Weights of a small self-supervised image encoder: arch poolformer, norm layernorm.
Rows from block 2 of a small self-supervised image encoder, named by matrix and row number. Rows with one number belong to one neuron. Each number is 500 + 50 x the weight over its row's rms, rounded and kept within 0 to 999. All counts start at 0. Numbers have three digits each.
After each neuron's rows are labels from the 100 images, of 14848, where the neuron reaches its highest value: "responds to" is what is common among them. Only what is clearly more common there than usual is listed. The data: photos of plants, animals and fungi (iNaturalist).
# fc1: MLP up (model.blocks.2.mlp.fc1.weight, 576x96), inputs 0-95
# fc2: MLP down (model.blocks.2.mlp.fc2.weight, 96x576, transposed), outputs 0-95

fc1.236:475536464457554547496533560564435544401391442523491463529428555533386516563519483523547503508550514465518500529475533459497510543528507469411514468590430439572520508470488635576623556496387568558512485454479414554441516487403467484489538531543498494563515474483501507568538547445507497512
fc2.236:555492502454437515444501471412437427573557484469490569482507439444545446501445514520425359525478480486457491500473391489582532525366530597547454526542505552438512507487465535507537420503483470609546545507527523438471617555487534488500450540476495480563510502492413531488495427492425576509
responds to: order Passeriformes

fc1.382:570490511501568474546516529478496551575469516595497447558509449429511419515498466500481490494479482498530529475501536504532505480545419480543429469430408514501642478603577511592569641538460509468487497501464537446477570503354472486592432472555461407486547541508495510474420522476474478505
fc2.382:517508514462486471450474451536623589467563453512530479554441423496470469459369558482495517441518529481539417480437447487465533514541518472420495549485505455520496446508553576590552473467553432511605466473548591402557483521517544543486441625479447598505421557493508499470438522470456476486
responds to: phylum Arthropoda; class Insecta

fc1.408:489450512503508636498503475479521432508515470454654621411496520556498499502504514494530571476589523474467508535524523477554386444519508492511523426457644523490466532604421433514485528503477515527596430494418508541478497442506470539496549513458556439497482538475480518518558427491565440563
fc2.408:512446466488515464582525504449458557433496425529515544583492470441390491526486504487479480569521464523530405539589437519492565541476447472559410492507472435576454562552506499428518490527484544523455542453478528467438512586432474527447474615511469548584584509526463461531499516468435558338
responds to: class Aves

fc1.574:547571553451450435509494596504516421548419420543526549494470578525491580443478389451519481479483543524461562477494529366443576448531519485588476480484472488443526481499489523453409495471569476535522475529456483520539523497470567517495475543565472447522496631456497531468444458490647473578
fc2.574:431466483544446507475524425562505496477470523390508427470527463474582535390461455490457489516417543415425496528510482491520468552617613477489476451473553547429524554557471421520534469416425553499504427484505554509432416407505507503474506467527564514558520445584474547551572537527499564555
responds to: class Aves

fc1.29:480492511460491494487445554473466486617515517511502467511538556518436537539520614439537487562516519544476523460446495561520537538537572624502511389526471500499602512426517454551552458533413415457533402470636548479467440540558507471540552506477549455550512430509515514451644487489530487495
fc2.29:457633517507462625493474433529561542495535515452488511535549572463520419465526573555504502501410491562571469556482573499529470431442439472602544600427499485497489484503481530485500483457548498524539578436432419512451513581501566507476429466484523389470516466474542442583469457571449516459
responds to: phylum Chordata; class Aves

fc1.255:527511547506434451500590500511511592376530504433503485520500506493461480501459537507511523372503525429541569521476569381486469560547517589493488491463579503534462476542439478486470459433524617393507493510466523537497489501406493511535484565466560464487595594470489501361555520551538522455
fc2.255:513488462402501562480529464455550500599513505467440547504473498554494566462479555529443501523548472621475439522516507456487583493433480548476538433496402587530601513486490529557486455563469429424397486517443490569482443580476493542460526552527494469422466430534463411491486514448354478468
responds to: phylum Chordata; class Aves

fc1.564:565534549496514532511427501512556461478537546547509542455533517435364447451616528466542454526448524510437480547566469487475383463525546496440483565521478495523452537474468489449465541425467618539477491436532548545561440582413457534543502560496445527520463480540494572532623493426515586447
fc2.564:520512537491558538612411502495580460572536536485517437521575411546532557436519530524501551437508494503464500492489460561574593588568491537542468499387485463473465416504466450507562550423587522553491386530508571541465459439512526469506569511495491470533501419538394477503445409520446527522
responds to: order Anseriformes; family: Anatidae

fc1.57:555491556536555506433445483518488575448574492491462526504560528555644381511481602482495504477536545403466463475440527488506542457486407483466552485372486467467517510541537511510548521485521551530510581494422583528499559535503492450457459473446366543534399498516481527486454492419586534507
fc2.57:486468424466499437480487519529513501510430464542523424439539522481440556524459522441467619520491464490483483470467451504511462504507496515479528461569491577485576468531520630515477493515434447508535499357501564584488540397522522450497479578537509488479567435478524446456600472502341411426
responds to: phylum Arthropoda; class Insecta

fc1.54:511527470566495461465507461529499542594549486442441444530506485556493571446364514566472465445498466533530521436500503454513534470516526507508512530500434505528406498475541483373514347469450417460412577524558517529593464537559526495468584538422544533600487494436542531531467549501514459420
fc2.54:532425439499445565534511439452514492452671418493559543549465528536494618411458479485464473610429549540491423538505429507498486554443502514461528395417467480507488530536398521426481571488447491467457502522486501493410430506511494483562500514491515579533447515605524500472507451457467499505
responds to: phylum Chordata; class Aves

fc1.181:475560488484478529482510578489521564579465599536585610435456524496528512492393472526499516485451525453575567525407562521551499425410546500502533389462542532495523514561525503492508516594520483510631541513533507440638477524430484471562528519545542519512491474499501503431486553600560484547
fc2.181:467566484519414569537410489531490477626460406443539522602489440635548478494592538477464387587486459471428524478479454541436512548535430544499448498512452529468435492489412451555545478438588454512536464537547531488551543489496519469488465487545457561582489517446468512579519519531520525520
responds to: order Passeriformes

fc1.97:540503583434544481529521482532542457449501564570547509446502422444485447506446516517484458488430467578514549524593467489463539536468463424443546526540601458576522406467508561519522549504451548637499492369414496455433525490462426463563475452478467438536520532462483456521539512428450486395
fc2.97:441484482546465510619411547500515443543549433478464467507456474456531439535554565453546526537537543466452389507460533551537544594385506518501375454531479533509501503514582409537523505480448526478498506501479510548560507438521584537385371547563476567466537443493511502573541455528465507491
responds to: class Aves

fc1.233:476548400513512504483560522451532499458428477675453422522502421407536492495461422508468470515506473565460469502459553556488527387522474390412547583450449522436537449505549510535548575463604511524422578459568469474513498490516508582565529439521519481532519494507490505488435559525471537498
fc2.233:527484459461502476411506446467509519560545513508460506530394541553456513491538492553581480493512533404531547518571407500477520536470474624485501529514427480530498450429585573484505567522513527520559536448396559460549538469539459494479449567500505534508474431513585366404502484594382482502
responds to: phylum Chordata; class Aves; order Passeriformes

fc1.315:501577535531421547529507497461465476537472514435475385574609490572493458599510535590494514479562452495478501481385549485477516440510534499562432518571465531505434509473524506474575432503676508498524466469538473518519501496510451420506449432549452443455458484525514487386441539414495534533
fc2.315:481480491490549459596480542463483380616633538538506546469461530452582472446509558535560548569506498497424486603453606524456544536511513493483526487426478565455457508517511578546546507464386541463469511533520472500507544493496511518460400419464433554529496486478510488470529596439540599495
responds to: phylum Arthropoda; class Insecta

fc1.201:547528438409465482570475466479437446424586432430573481534506480514467444431476540420601542510490519461553493547512523548484582431489523464479595478557463559403436603543476539493538479381604455532527498550479538513420482513467511500578485561519502541570575463538514456444466488445485499468
fc2.201:522501548345480439485468532443484541430527554456603523567494516489613492495479608457481438477494486423427534543455480514483563592508486514497467500530483514492549511587488468537556610481525470579457392557520630480490455417470496421542511484508467492392485490481449492453532525494511482527
responds to: phylum Arthropoda; class Insecta

fc1.405:450498526421591513544420456462460524620481549434482474512571526472499624532444483510540498560414537509527540565461503512526363460576480452484505388506434497557409519521573489508625482519387492525538470496466485459502573476506463535525541523488545522557456463435550487444529512561522478524
fc2.405:484552446433459473595558435498549484496487492525498544502450521532507577513502459486460450568551552581438591381426501380547461513483610577532469535487480489436580553423446550502556464570490473570498505583503477601534510473533512491426517497524571545497490501470481522542455458493393554430
responds to: phylum Arthropoda; class Insecta; order Lepidoptera

fc1.13:476576524487469499588484435478490442466556571419524472453556482444479470471532434526606457529451532594457553456535471621477532411411455529541514516558497621452444523526463528477493526493536448542488445596476487473448544480553503487546457479554370468516469572436527589497557429490490494469
fc2.13:513493497479466610479506397492422448563423552501521506515501374453547483546494552439545513502507462558499523548518426508552473436473443588355464509486547525477518544572568555490567573443522521576487547439462585479496493501548609477482513490549448515519477414534539412520496427429471466508
responds to: phylum Arthropoda; class Insecta

fc1.407:526509469564567458471464518524506473582433441631558401448538483494486527533386484444517479460456486568480494556501499547566493450558586426486490555427476505452522476549552586467453592525560463478575463442514478508472506418562507426483445449518457548553477533473505522481425520550359539524
fc2.407:495501490436552516568561480491561484535427454434406523471586475502464490396509397615476514513489455544414477445491445609509487433446454476542476495549527515503492466495457482485524496537528494478527520503555525516594520548623458587494537553467474370491526480450521491412549562399545495433
responds to: order Passeriformes

fc1.413:496474451535541494579498558435538529537491484651511466491493429492431542529523529502545515471508450493517491516485505596542534473513565384421522602439448416417626451586524540585494580439487568502495517502438473482523571483518499515499443443470525495511483531497456615516424421551467526513
fc2.413:582483478513517553441492425510495487596519462575592477447478516476497572472532490488621528490542534494400423499478491498441447497461460615574511442518561581465611438495491552523564498494510499459490596467485574498497461480600535457516486513569373592552515493517548453552516533463464448524
responds to: phylum Chordata; class Aves; order Passeriformes

fc1.426:508509433372537522451487520478493509423480450545497473535583550521466521551489412525521496463604531563382524514486486507505419470532428426471507414544456526567474540535490634515590595478501588570504497503480477481511505508493525512521531434500500494591453428413440496563551520459428494589
fc2.426:505526548504454483481492553438486415484452472533509606497441371526522468516561488595522472564533487564493427502581386584585631544409528460544505396515500486540506455429542514528521448460529465484422492492509501514536540490431521461469494573471443425496519568436515504383508498501525521469
responds to: class Aves; phylum Chordata; order Passeriformes

fc1.0:466471417455517510532577483427477480535507506570461493459449416478560512508450511493537466492485536469444426378464623508517501411527471598468502533472476484505377453527526504533434703484557477519462520435453481476457465523563488547488590519472490528491464460429538537517502534437438540514
fc2.0:419515453502442440380550511393459510555471578527404441533403456495480427492462542438486458624494510481539555576502555608473496454500493552434459558513404473492518490451557561527495551433597530555563508483533502509475460527464491525484462510456544548515537636584504496509490502490490515503
responds to: phylum Chordata; class Aves; order Passeriformes

fc1.27:488457504512495479444486537454493550534609476519493500472465494449477452507476578539537536520609549535491520572504531521500559505526481489583548696491468455559523479495617503442484510455476455459463403467428473576479507584546656552516478501557551461438457494481504530499501439475411463504
fc2.27:520520407495475467532495519512449386516443460438576504590523456531500526481574444523561459520483446400497411549522463499496495486400527526482404513579436567466455462508426526477569571497574499520544481461525502553598433532440410424442497516548464523509526508489395502557576530550475579547
responds to: phylum Chordata; class Aves; order Passeriformes