A small self-supervised image encoder, trained from scratch.
Model: 7.46M parameters, 48-pixel images, arch poolformer, norm layernorm, activation gelu, patch size [2, 2], depths [2, 2, 6, 2], widths [48, 96, 192, 384].
Rows from block 3 of a small self-supervised image encoder, named by matrix and row number. Rows with one number belong to one neuron. Each number is 128 + 32 x the weight over its row's rms, rounded and kept within 0 to 255. All counts start at 0. Numbers have three digits each.
Before each neuron's rows are labels from the 100 images, of 14848, where the neuron reaches its highest value: "patch colour" is the nearest of a few named colours to the mean colour under the peak; "responds to" is what is common among them. Only what is clearly more common there than usual is listed. The data: photos of plants, animals and fungi (iNaturalist). In brackets: how many of the 100.
# fc1: MLP up (model.blocks.3.mlp.fc1.weight, 576x96), inputs 0-95
# fc2: MLP down (model.blocks.3.mlp.fc2.weight, 96x576, transposed), outputs 0-95

patch colour: black (38)
responds to: phylum Arthropoda (61)
fc1.402:137095117155096130151144158111115113139066123201175123100118116126111209131177148091059107124125133160115120173111204111151192087114131120174116160127129109126103152073133119072114104179155084102116136181153127139110128163126176130071110187095151157165150155109066144093154133108101147079
fc2.402:194153129061164131122092136153168140159118162123121081147161119087171120182093115169156122138109130089140124145181078141137052122139165108165143116133168162134126142148146085215097164088109203137135123032139178100182118103159105116131104113147118171135114142129139125092104088126112146089

patch colour: grey (77)
responds to: class Aves (89); order Anseriformes (36); family: Anatidae (36)
fc1.6:126116141112158100098126108131142126127172097044130129136104132120159096143093141065139148146126165142126202090090155124133135119141139099152164147166165145154180086162104161189074149061091122176150119100077116161118158169152039134122165112131109118139080181075081104177101129174110127117
fc2.6:175072144192149128133125107129085140147116157143159133135153146096192089170128090148142154124097187183148131157150152080178102120152103121134121117079107065109113085049140129134102125130169155129084137116202116053146097125115158118090097144126124156172161110193126173192166132099144135128

patch colour: pink (27)
responds to: order Passeriformes (50)
fc1.459:099134083170170116116155133094135085155135155089118132119119134189109108134135118132101158149116178109144099122113090090144172131106088114167202109176116063168126134086120086142142128166085135146169132139090100132144163087037149115120136116211095152086155129160162060172098141130181163092
fc2.459:104105163061118162183154108138077139128104150151121139111105088108098104108128176099111114178141088146147133151163130118119139151118115083125125147085155116099203178067123162087097113122110133184058146106188166146123146184200061171114137148157153127128102135119092117089160158140126144203

patch colour: black (68)
responds to: phylum Arthropoda (71); class Insecta (68)
fc1.158:217138091133119115107078121141092136052136089101135099174172133163160137099137126149100105143080174120123115149137113085141123149170087120078104079085103110093170106157169109149129063125120106109194157090079105108168073189158118090123063155161107145172165132112107108124132109134157155134
fc2.158:135103126120108099109128154151096114109104163152155167096052155091154173150126129093103181125084143170083116186126119122110133131173096174139116097064120133078100087143130073077153066173116108094116091103128162143144169156125093114161184120188146166115140091093160101179156141199129086130

patch colour: white (66)
responds to: class Aves (84); order Passeriformes (55)
fc1.79:132108093122214148117089122157152123153095147114148144112122161177137091134133107072134126118152169081154115081167144150128094129105070142127197091116155105068136114102117098157184129138211109159136064146118126065155134150093090146145035110157149114111113133105056109146150091128108149148
fc2.79:139125128124091123109124142135113134095163085116122138141108119100092130174122157084129112144151066096125145204118088129114163109163122153114119119123152122149209118200071115125110131086113185143086109155124126169115118111166087105151119110091130114174108086210166183041136118170170074185

patch colour: brown (57)
responds to: phylum Arthropoda (70); class Insecta (67)
fc1.567:160085138086103115101155151086135115099155123210132085129180082065143066125137144130079165119166092139038106123138150109095113083100099106199141111126124142105108119191166088132121167125123132147148158147124159133127079158128155122101082192210106126094156152130114140099103099113123095149
fc2.567:151147078133158126106136132123160142153117141116128169145142171255148154094194120084188101183146128053172131123108171120157092163120115163126125092121077123143137125114132179151161116113095127143165104150082129133112144070114118127142109091108172151131122112107142129099138105155129232124

patch colour: white (89)
responds to: class Aves (94); phylum Chordata (94)
fc1.409:136158064136173102108172153080129090121121170101158101153094097143090083137116144150120116150160107146185165130144165135135145140158061092158184091107090066096151140125136119060137087143142143137156123097111162092073126134086070171172097138131121107174211179130070149128124148109164113146
fc2.409:135133117124127106115134084150116120145157115096080105118090137136075190073134096101119162166064109106128177142156104130125127124146146115155090180091137079121078152132165103136155134061102122155109103158137134190083080149169069112191085119202119094116137156120096109128151109094198100196

patch colour: brown (50)
responds to: phylum Arthropoda (62)
fc1.69:149142145132093145089090079132144074124094116222104148093149141105174147093148154118118135116124137105148161206095097144140146109138088196117174153129134100097193106116149104158163207146181144119084130163154163060147155104116114125131110121123100095108149136152091193183148103170119148163
fc2.69:161132133083165182147098146118087149083112105099123042143126162080078073135172094121135110107151193166068064085107149210119071125110122090115085184168158111108138118125103118183137104079121126157159142100144133160143112158149137132116126135136113150189113140131096118093081120083141158133

patch colour: black (29)
responds to: phylum Arthropoda (62); class Insecta (61)
fc1.8:172154105145165097161109065127118110088068122165164112175102186157134051148107142108154105086069129150087125183185148105133096119180130118150112136153114104143118118083150175093131113098174140102139158125125154085095134151123096100159148130151101120117156042156138105108197160128108195099
fc2.8:186110168144149170168151112155142140125114148117062176066159116093182203099078107123054115122238136121098169128080147137126114095083106098147142157128173149186116099141123091107156149137080182141101140115121139145157120127138150138113076115187131105140122154106099136103142164127169140118

patch colour: grey (74)
responds to: class Aves (91); order Passeriformes (51)
fc1.441:118195110131152165158088109111146173154082159085103153121090106126139092138176172106062148097110113116166068101146147068148122156119094187169130155142122143166189125146138138136193141150129152048085086147092085144106119101087136136143122123131093115121137091127106070103148177099093060109
fc2.441:118099113105138108107107178104089067154121135158120093106129095153068120032116104110170128207074137194109149115158112130077118089136148106064117109115121106093113113081145182101112097111155142061103135128102165064112157171141103100110136126091151091139119152132113097146094107141185169093

patch colour: grey (77)
responds to: order Passeriformes (53)
fc1.350:126148100109168138168154072111129188155092116167073179142121105100099052157111143078134101111105139116123057085185147100117123071137200164149123088163104107109136123096098097168169138177069130105153089124080129128108132114106154120093092139138151156127143091167104088191129137074145096133
fc2.350:142105169133152113108136142122125061104153112133151141151120088170201125102158074169146140144148071137108212088126103106140125132084116123134174131129183152160149120164149158044107183116186136150098135119144134137105102097151132167093175093115133080109101158146167167181120099198106105185

patch colour: brown (50); black (42)
responds to: phylum Arthropoda (60)
fc1.219:102182105085100161208139091088161156134139118136096161093233165180128129120162132162114100108137092086141171111114144112098096136086136182201085163117111115076077117143150142185168100171121143124129137137106109118120099150130116094105133164165113093105150127115096192151104092124078138105
fc2.219:204081058174161072072149095151081111158075207120197074114109128124104141146113089097109126173132134134140148109142138139150141141151095062165143109098130167141134133117161097081094133132105145163075133164138095136069089108140123114154109150124076129155181127150120089163075112147148143143

patch colour: black (47)
responds to: phylum Arthropoda (64); class Insecta (62)
fc1.66:102125139103108082111088125126108143093093205051109158169093139096143159156118158089103136155130167145172089120132122064146133112116142091142122077177122155158113150133150123143122102140142177153134129197119068139121142177139108099175154106216140134118115089131109109075128076073210125146
fc2.66:150138134143118121184094144107128157145127197120206155161134118192125123105175093154066120170116145097123150082130112093089168121106116101122112027159117149104127118109050073074113117127147105125093122183139175159078133108153109160128175128115068139100061123123159114133152098121156106135

patch colour: brown (50); black (45)
responds to: phylum Arthropoda (71); class Insecta (67)
fc1.463:092200137132134159154161079075160137163083192102103160137118170079145141122139152164098152053115129136122183101192152106176115097117174086143132129110180100126126097172164127139113152138182147134111147165129130152130125064110200082098110124127178090119157110124088156083188134105115122127
fc2.463:120128163103129073086147081103121096151160155131140155166113083127146191086105119082115110134142080121125126142137141153162128167063056114137083145111122119171122148130076126118163052168160133133153137084071146137065090191110087117152105193122133140120120114090109171191096130162069119152

patch colour: grey (75)
responds to: phylum Chordata (94); class Aves (92)
fc1.115:089137127108066079209093124094118160121148085186100133128123152152067151096113112147164113171134108140126128123159141091137147102143113155171118115130172120059157092129128135157121153117142174068088078163096107076123122214165112176130096176108148165136127087064148099140191136164122124125
fc2.115:154118171110149099117155169106122080110070154138088133106140129088176082105102129092087093127126144122142141045079165151152158092125149103098163146144222126164159138140156092142106127098148131143135134080161100132146039077108135071193170125142123094174145098113126164133090171160123152102

patch colour: black (37)
responds to: phylum Arthropoda (70); class Insecta (67)
fc1.251:105101150086132115097196094125063121113156162130110138145122122146151100154122100147089143117139163142092168125100158171104094120200160085125201154102049117153133118126139152123193110162049130132121098137166128195107169103112142056176078123151165135127139065152146133146110089125155112154
fc2.251:086126100071139147162148175120134124114147051118066101166165149092152135097115164095168130161159164112151169102158165110169169094150118104132123116111148170143160185126065135174108118082156094127140084143112128083127107152145140162141148056122075096117067138118136110135187144115045159099

patch colour: brown (55); black (36)
responds to: phylum Arthropoda (73); class Insecta (71)
fc1.28:191157171129116111087119082100160101097121127101098134132149123184057120157106107120096179186115119116132162177142167096151180116159157135131139132173161143132083152154203065129148181117175135156129095155093060131098148143154125136093167158075100131130147099154118096081182104172084139134
fc2.28:051114116093148148141154177162121139120124118176129145145122102092137118148098153085143120089144126168149087163082171099120059135114086146145113094095110095103125136070096201142130079148094118106111156131132141109132067109117169116092084104088107121133075090163154170140141205069189150077

patch colour: black (35)
responds to: phylum Arthropoda (72); class Insecta (68)
fc1.154:108131167151131133164116051062071073178109139179172068139153164142136138122137129126208141124091167172134149117128143184120137072119120116116154110131142180081127174121150131060152178091162107197145135149161148123115141106204141152140148079089126120139121131130113150111116062102139109136
fc2.154:126101104076116145124131156078176134157103167129146057170172156129144105144105114110063098174166137096128149171160141132140111125139101120188133107143110179103131085121073122134181125182118121136113109159122113085143222154105114124122161148145108113066166082159113089134099206127057138099

patch colour: white (31)
responds to: class Aves (87); order Passeriformes (54)
fc1.303:128149128111156161187124112127154123140155161153096132071074171136137143125134156130133158107105110117085094164180055125158143178127127135120132075150135148142118096132101147089092116118087100131133138147102065113194139112155107158188158177108128170086079084141036101057066086140108136146
fc2.303:108102100166146104160121124100173097172130134160121194144107120128120173168125203108096123122144137160143136147111172129082054098077081107129147119072142103109145142135154163169146147149108102093103132103068199148122124130089162137084150125142183184115091189144170132123169203157158098109