Weights of a small self-supervised image encoder.
Model: arch poolformer, activation gelu, widths [48, 96, 192, 384].
Training: soap at rate 0.0018, 14400 steps, batches of 256.
Data: trained on photos of plants, animals and fungi (iNaturalist), 23.7 epochs.
Rows from block 9 of a small self-supervised image encoder, named by matrix and row number. Rows with one number belong to one neuron. Each number is 500 + 25 x the weight over its row's rms, rounded and kept within 0 to 999. All counts start at 0. Numbers have three digits each.
After each neuron's rows are labels from the 100 images, of 14848, where the neuron reaches its highest value: "strongest on" is what is common among them; "patch colour" is the nearest of a few named colours to the mean colour under the peak. Only what is clearly more common there than usual is listed. The data: photos of plants, animals and fungi (iNaturalist). In brackets: how many of the 100.
# fc1: MLP up (model.blocks.9.mlp.fc1.weight, 1152x192), inputs 0-191
# fc2: MLP down (model.blocks.9.mlp.fc2.weight, 192x1152, transposed), outputs 0-191

fc1.7:478501526503491536511497508508457528515476493458506515448475490500492541513513516503494515459558482513521518494482508506503531557520490517505511527529513513469509473506488519506513510528478502523535503509545528508496500485504493521522479504486505516487516476473502538522469532501473529479490491471488487523449487548489546507514498494475514505546500531500502429499475539482514477521478499515527522533489527488568523547518481499510566512526476513451494492490447529512500475503537523507540498558473573484526517528514526499516499524451484455498530473487500482494481496512485474461
fc2.7:510475465507496524495496473483509486490514478503489498497515484475523543557497489526535461494479507462497516481488439451476507488447524518514479477517553525492514495529470504515461494480440463456500532522489517510549501543511490519505488487525480461486496457535484488481488520498485514492528479502512496518550495486494511498497507486483553522535482487480512491510478481495441510456527450467489521559487473469450478447519482486493513506496497497503519536472482519462470484494484462541510537514491505481511518459510509530522510495516487548482449494512485532525507472522506545510
strongest on: phylum Arthropoda (81); class Insecta (79)
patch colour: brown (53)

fc1.239:521477485500497520475506501500487479525479544495516467499503480472485477519507534505564528472478472464526454468540503428467515478543472496514491531476507498531499533518531504549484530481496509504487494492490503556479499485470438514510535468501525512478507494525495465526531496488494500521464480488509540532493507500505480483517444499489486510504506499471499513528529538541516533446470492482516530526533487515507517483481526532551459493519444495513490477512537501503500498494498486512538496483526492462475488459540486468479518478477493563509478517499501470476452529507490465530
fc2.239:487469516468503520447538535500497509500547527503520513565487505505534525530513514507539510527489504476537514522498512545558528476514533477516506497515523528480548537529492473491507472502520475520528494509518462516497486510464483468480523513504464515465529479506472504479490501509526483474480495481531475506467493489476477513485485513533465471460473484480435484540529486517510495519495560460481479502567513474516491516461526504503471491509473454460488464481487443528529542496504475508495519540527506488504528461498463496501481490492516500507500524521491519507543478498497528454
strongest on: class Aves (87)
patch colour: white (37); pink (25)

fc1.215:510479479464514536517513506485509470525502496530519506493517503545491494501474492506490462451486525498498538467536468516517490537515520499516509502461533469490500504513509495503435456468551491446537504512463486526488499475538499487470525507510435514497481489495550494535532485484503515505511537480524524467502498505475483500508510481561481503494538498520527499494502547522413476550501509462534502497509466515483482548532506489491530469505521507475491523485488501532470496544520503475501509536500496462476504504482516528459500465475497524537535490455522479480513512529464470476
fc2.215:481487480492463507526503505490520490529494504508507476541525484475495499507478475492517446510502486503537462479529487476540479581500477520495530512516506529518483528465495528501500513503526506497496515485482541485469501529510533517522484483553524510532523547509486519494501561516499527548478479504493528519464550529524479483464472540497494502528506511471548508493488521529516520493518490538540451447476477552518587473463482514488530493484492510485498494509511518487504520478488493459531498534541481499531523501488469484525498495475536495472496508483479464436495521518500489509
strongest on: class Aves (95); phylum Chordata (95)
patch colour: brown (51)

fc1.76:472482540494477481492442559510523502503444485530499519489457457498476473485480493517522495497446482514501495482520522529490485499483486529493549507519468499529485529532481546523464503496493480498476472491495508530535521492538483467451476530480514462481501475515524523529488526483454523522455520475498492561484485512488475529539486487465494497470505482528469491522517490488504464507489544476501507485563454511489519480483466514504494490502502486494530512510484522480481483504511503455501485486489515488517468506486437483490466546454486515480466508475454496479495466553530498465
fc2.76:493461495508537450485500493494479498502473486506468453519473459523522486486476465527509483602517489485541508450468492487518486513483533525471525526510520464488510495531479480545500490495500475519485535499521502544450495522509506490506522473525476530452507470518534487510469488533506460515516507487493475499473491438504500503504492501486581531485455468478512531521496515494456506540467539497475524493536536486512475488466488483456488473466514490468498466487506462520487494508475491483491477519522507507491462465499531488505528478504520503473522513523526496520490503496493540526
strongest on: phylum Arthropoda (75); class Insecta (71)
patch colour: pink (25)

fc1.504:479526482499479517481529504459480458507537519553475528487485475482505503484538444496515502501508506491523506527511562520519502496565477523508513522479534459474516505567470533513521522478540515492474476501480483504488476476500496480494529505504495509528511517513497499469547516552472456542500492551517545561533523527469494462472473488525486512507446477442530458519504504501516520521472451509517495498447472492461478513484485518519520477484519527543509519491471457522491475479518510510495504515494468505508503525501467483482523522510490505521519489511489531527484476502482501471
fc2.504:538529498542521499492510489474529488481509468462456507477478491473533507527500491539494472494443524533508471512514493500475525509485479514502456473501503458510473505484503530506442492486482509526459507479522546485489526535428498496508505528446499482477499462480480524469495496517527514506490484455490504514490510493541479495443502488488487457482438516536516461502560522516520519510510527491479529527488509495465485442536511522536470503520490542514528507522499498527532513493519466468511502550495511529481488501484521486492472452501502516509437483513460501509501517518488454498
strongest on: class Aves (93); phylum Chordata (93)
patch colour: grey (81)

fc1.491:505522481513528498482492516487484487495483498488486518498474491506468529555492513499528477472540548509509460520509490488486537489492492528519569477550516436508462515517499459468478481503495495483492513490488496488533525486513473549492473496495481506490471507527511519494485506539496531537485522479521499510533522483490513486535550487483505513449498493482539535496521494534508539508450511489529510510469485491511543490542496488521507502518523489498496509548461458480515528449520520518471487541509506511479469501491493503507561479555511456602499460490498482477472507500512517492
fc2.491:526500473490486548495449501491492461560484509497494487502481504567473481498487492441459478465479493519479489477517495506498496507489495533487534496458462478495457474494488503539512449456515486521459484474506506495500526556506522483538501466495470523480461510487499488549454521479485502472495499511493486522543484509474487432487484476506518506526566503511497498497473534488506536530516480520469481452501497513499480513505499478484479491541462514517497512539469532500524477532521519521521463464473465498516535524503509497515504528509497511503478525449514467463493486451526535493
strongest on: class Aves (87); order Passeriformes (55)
patch colour: white (35)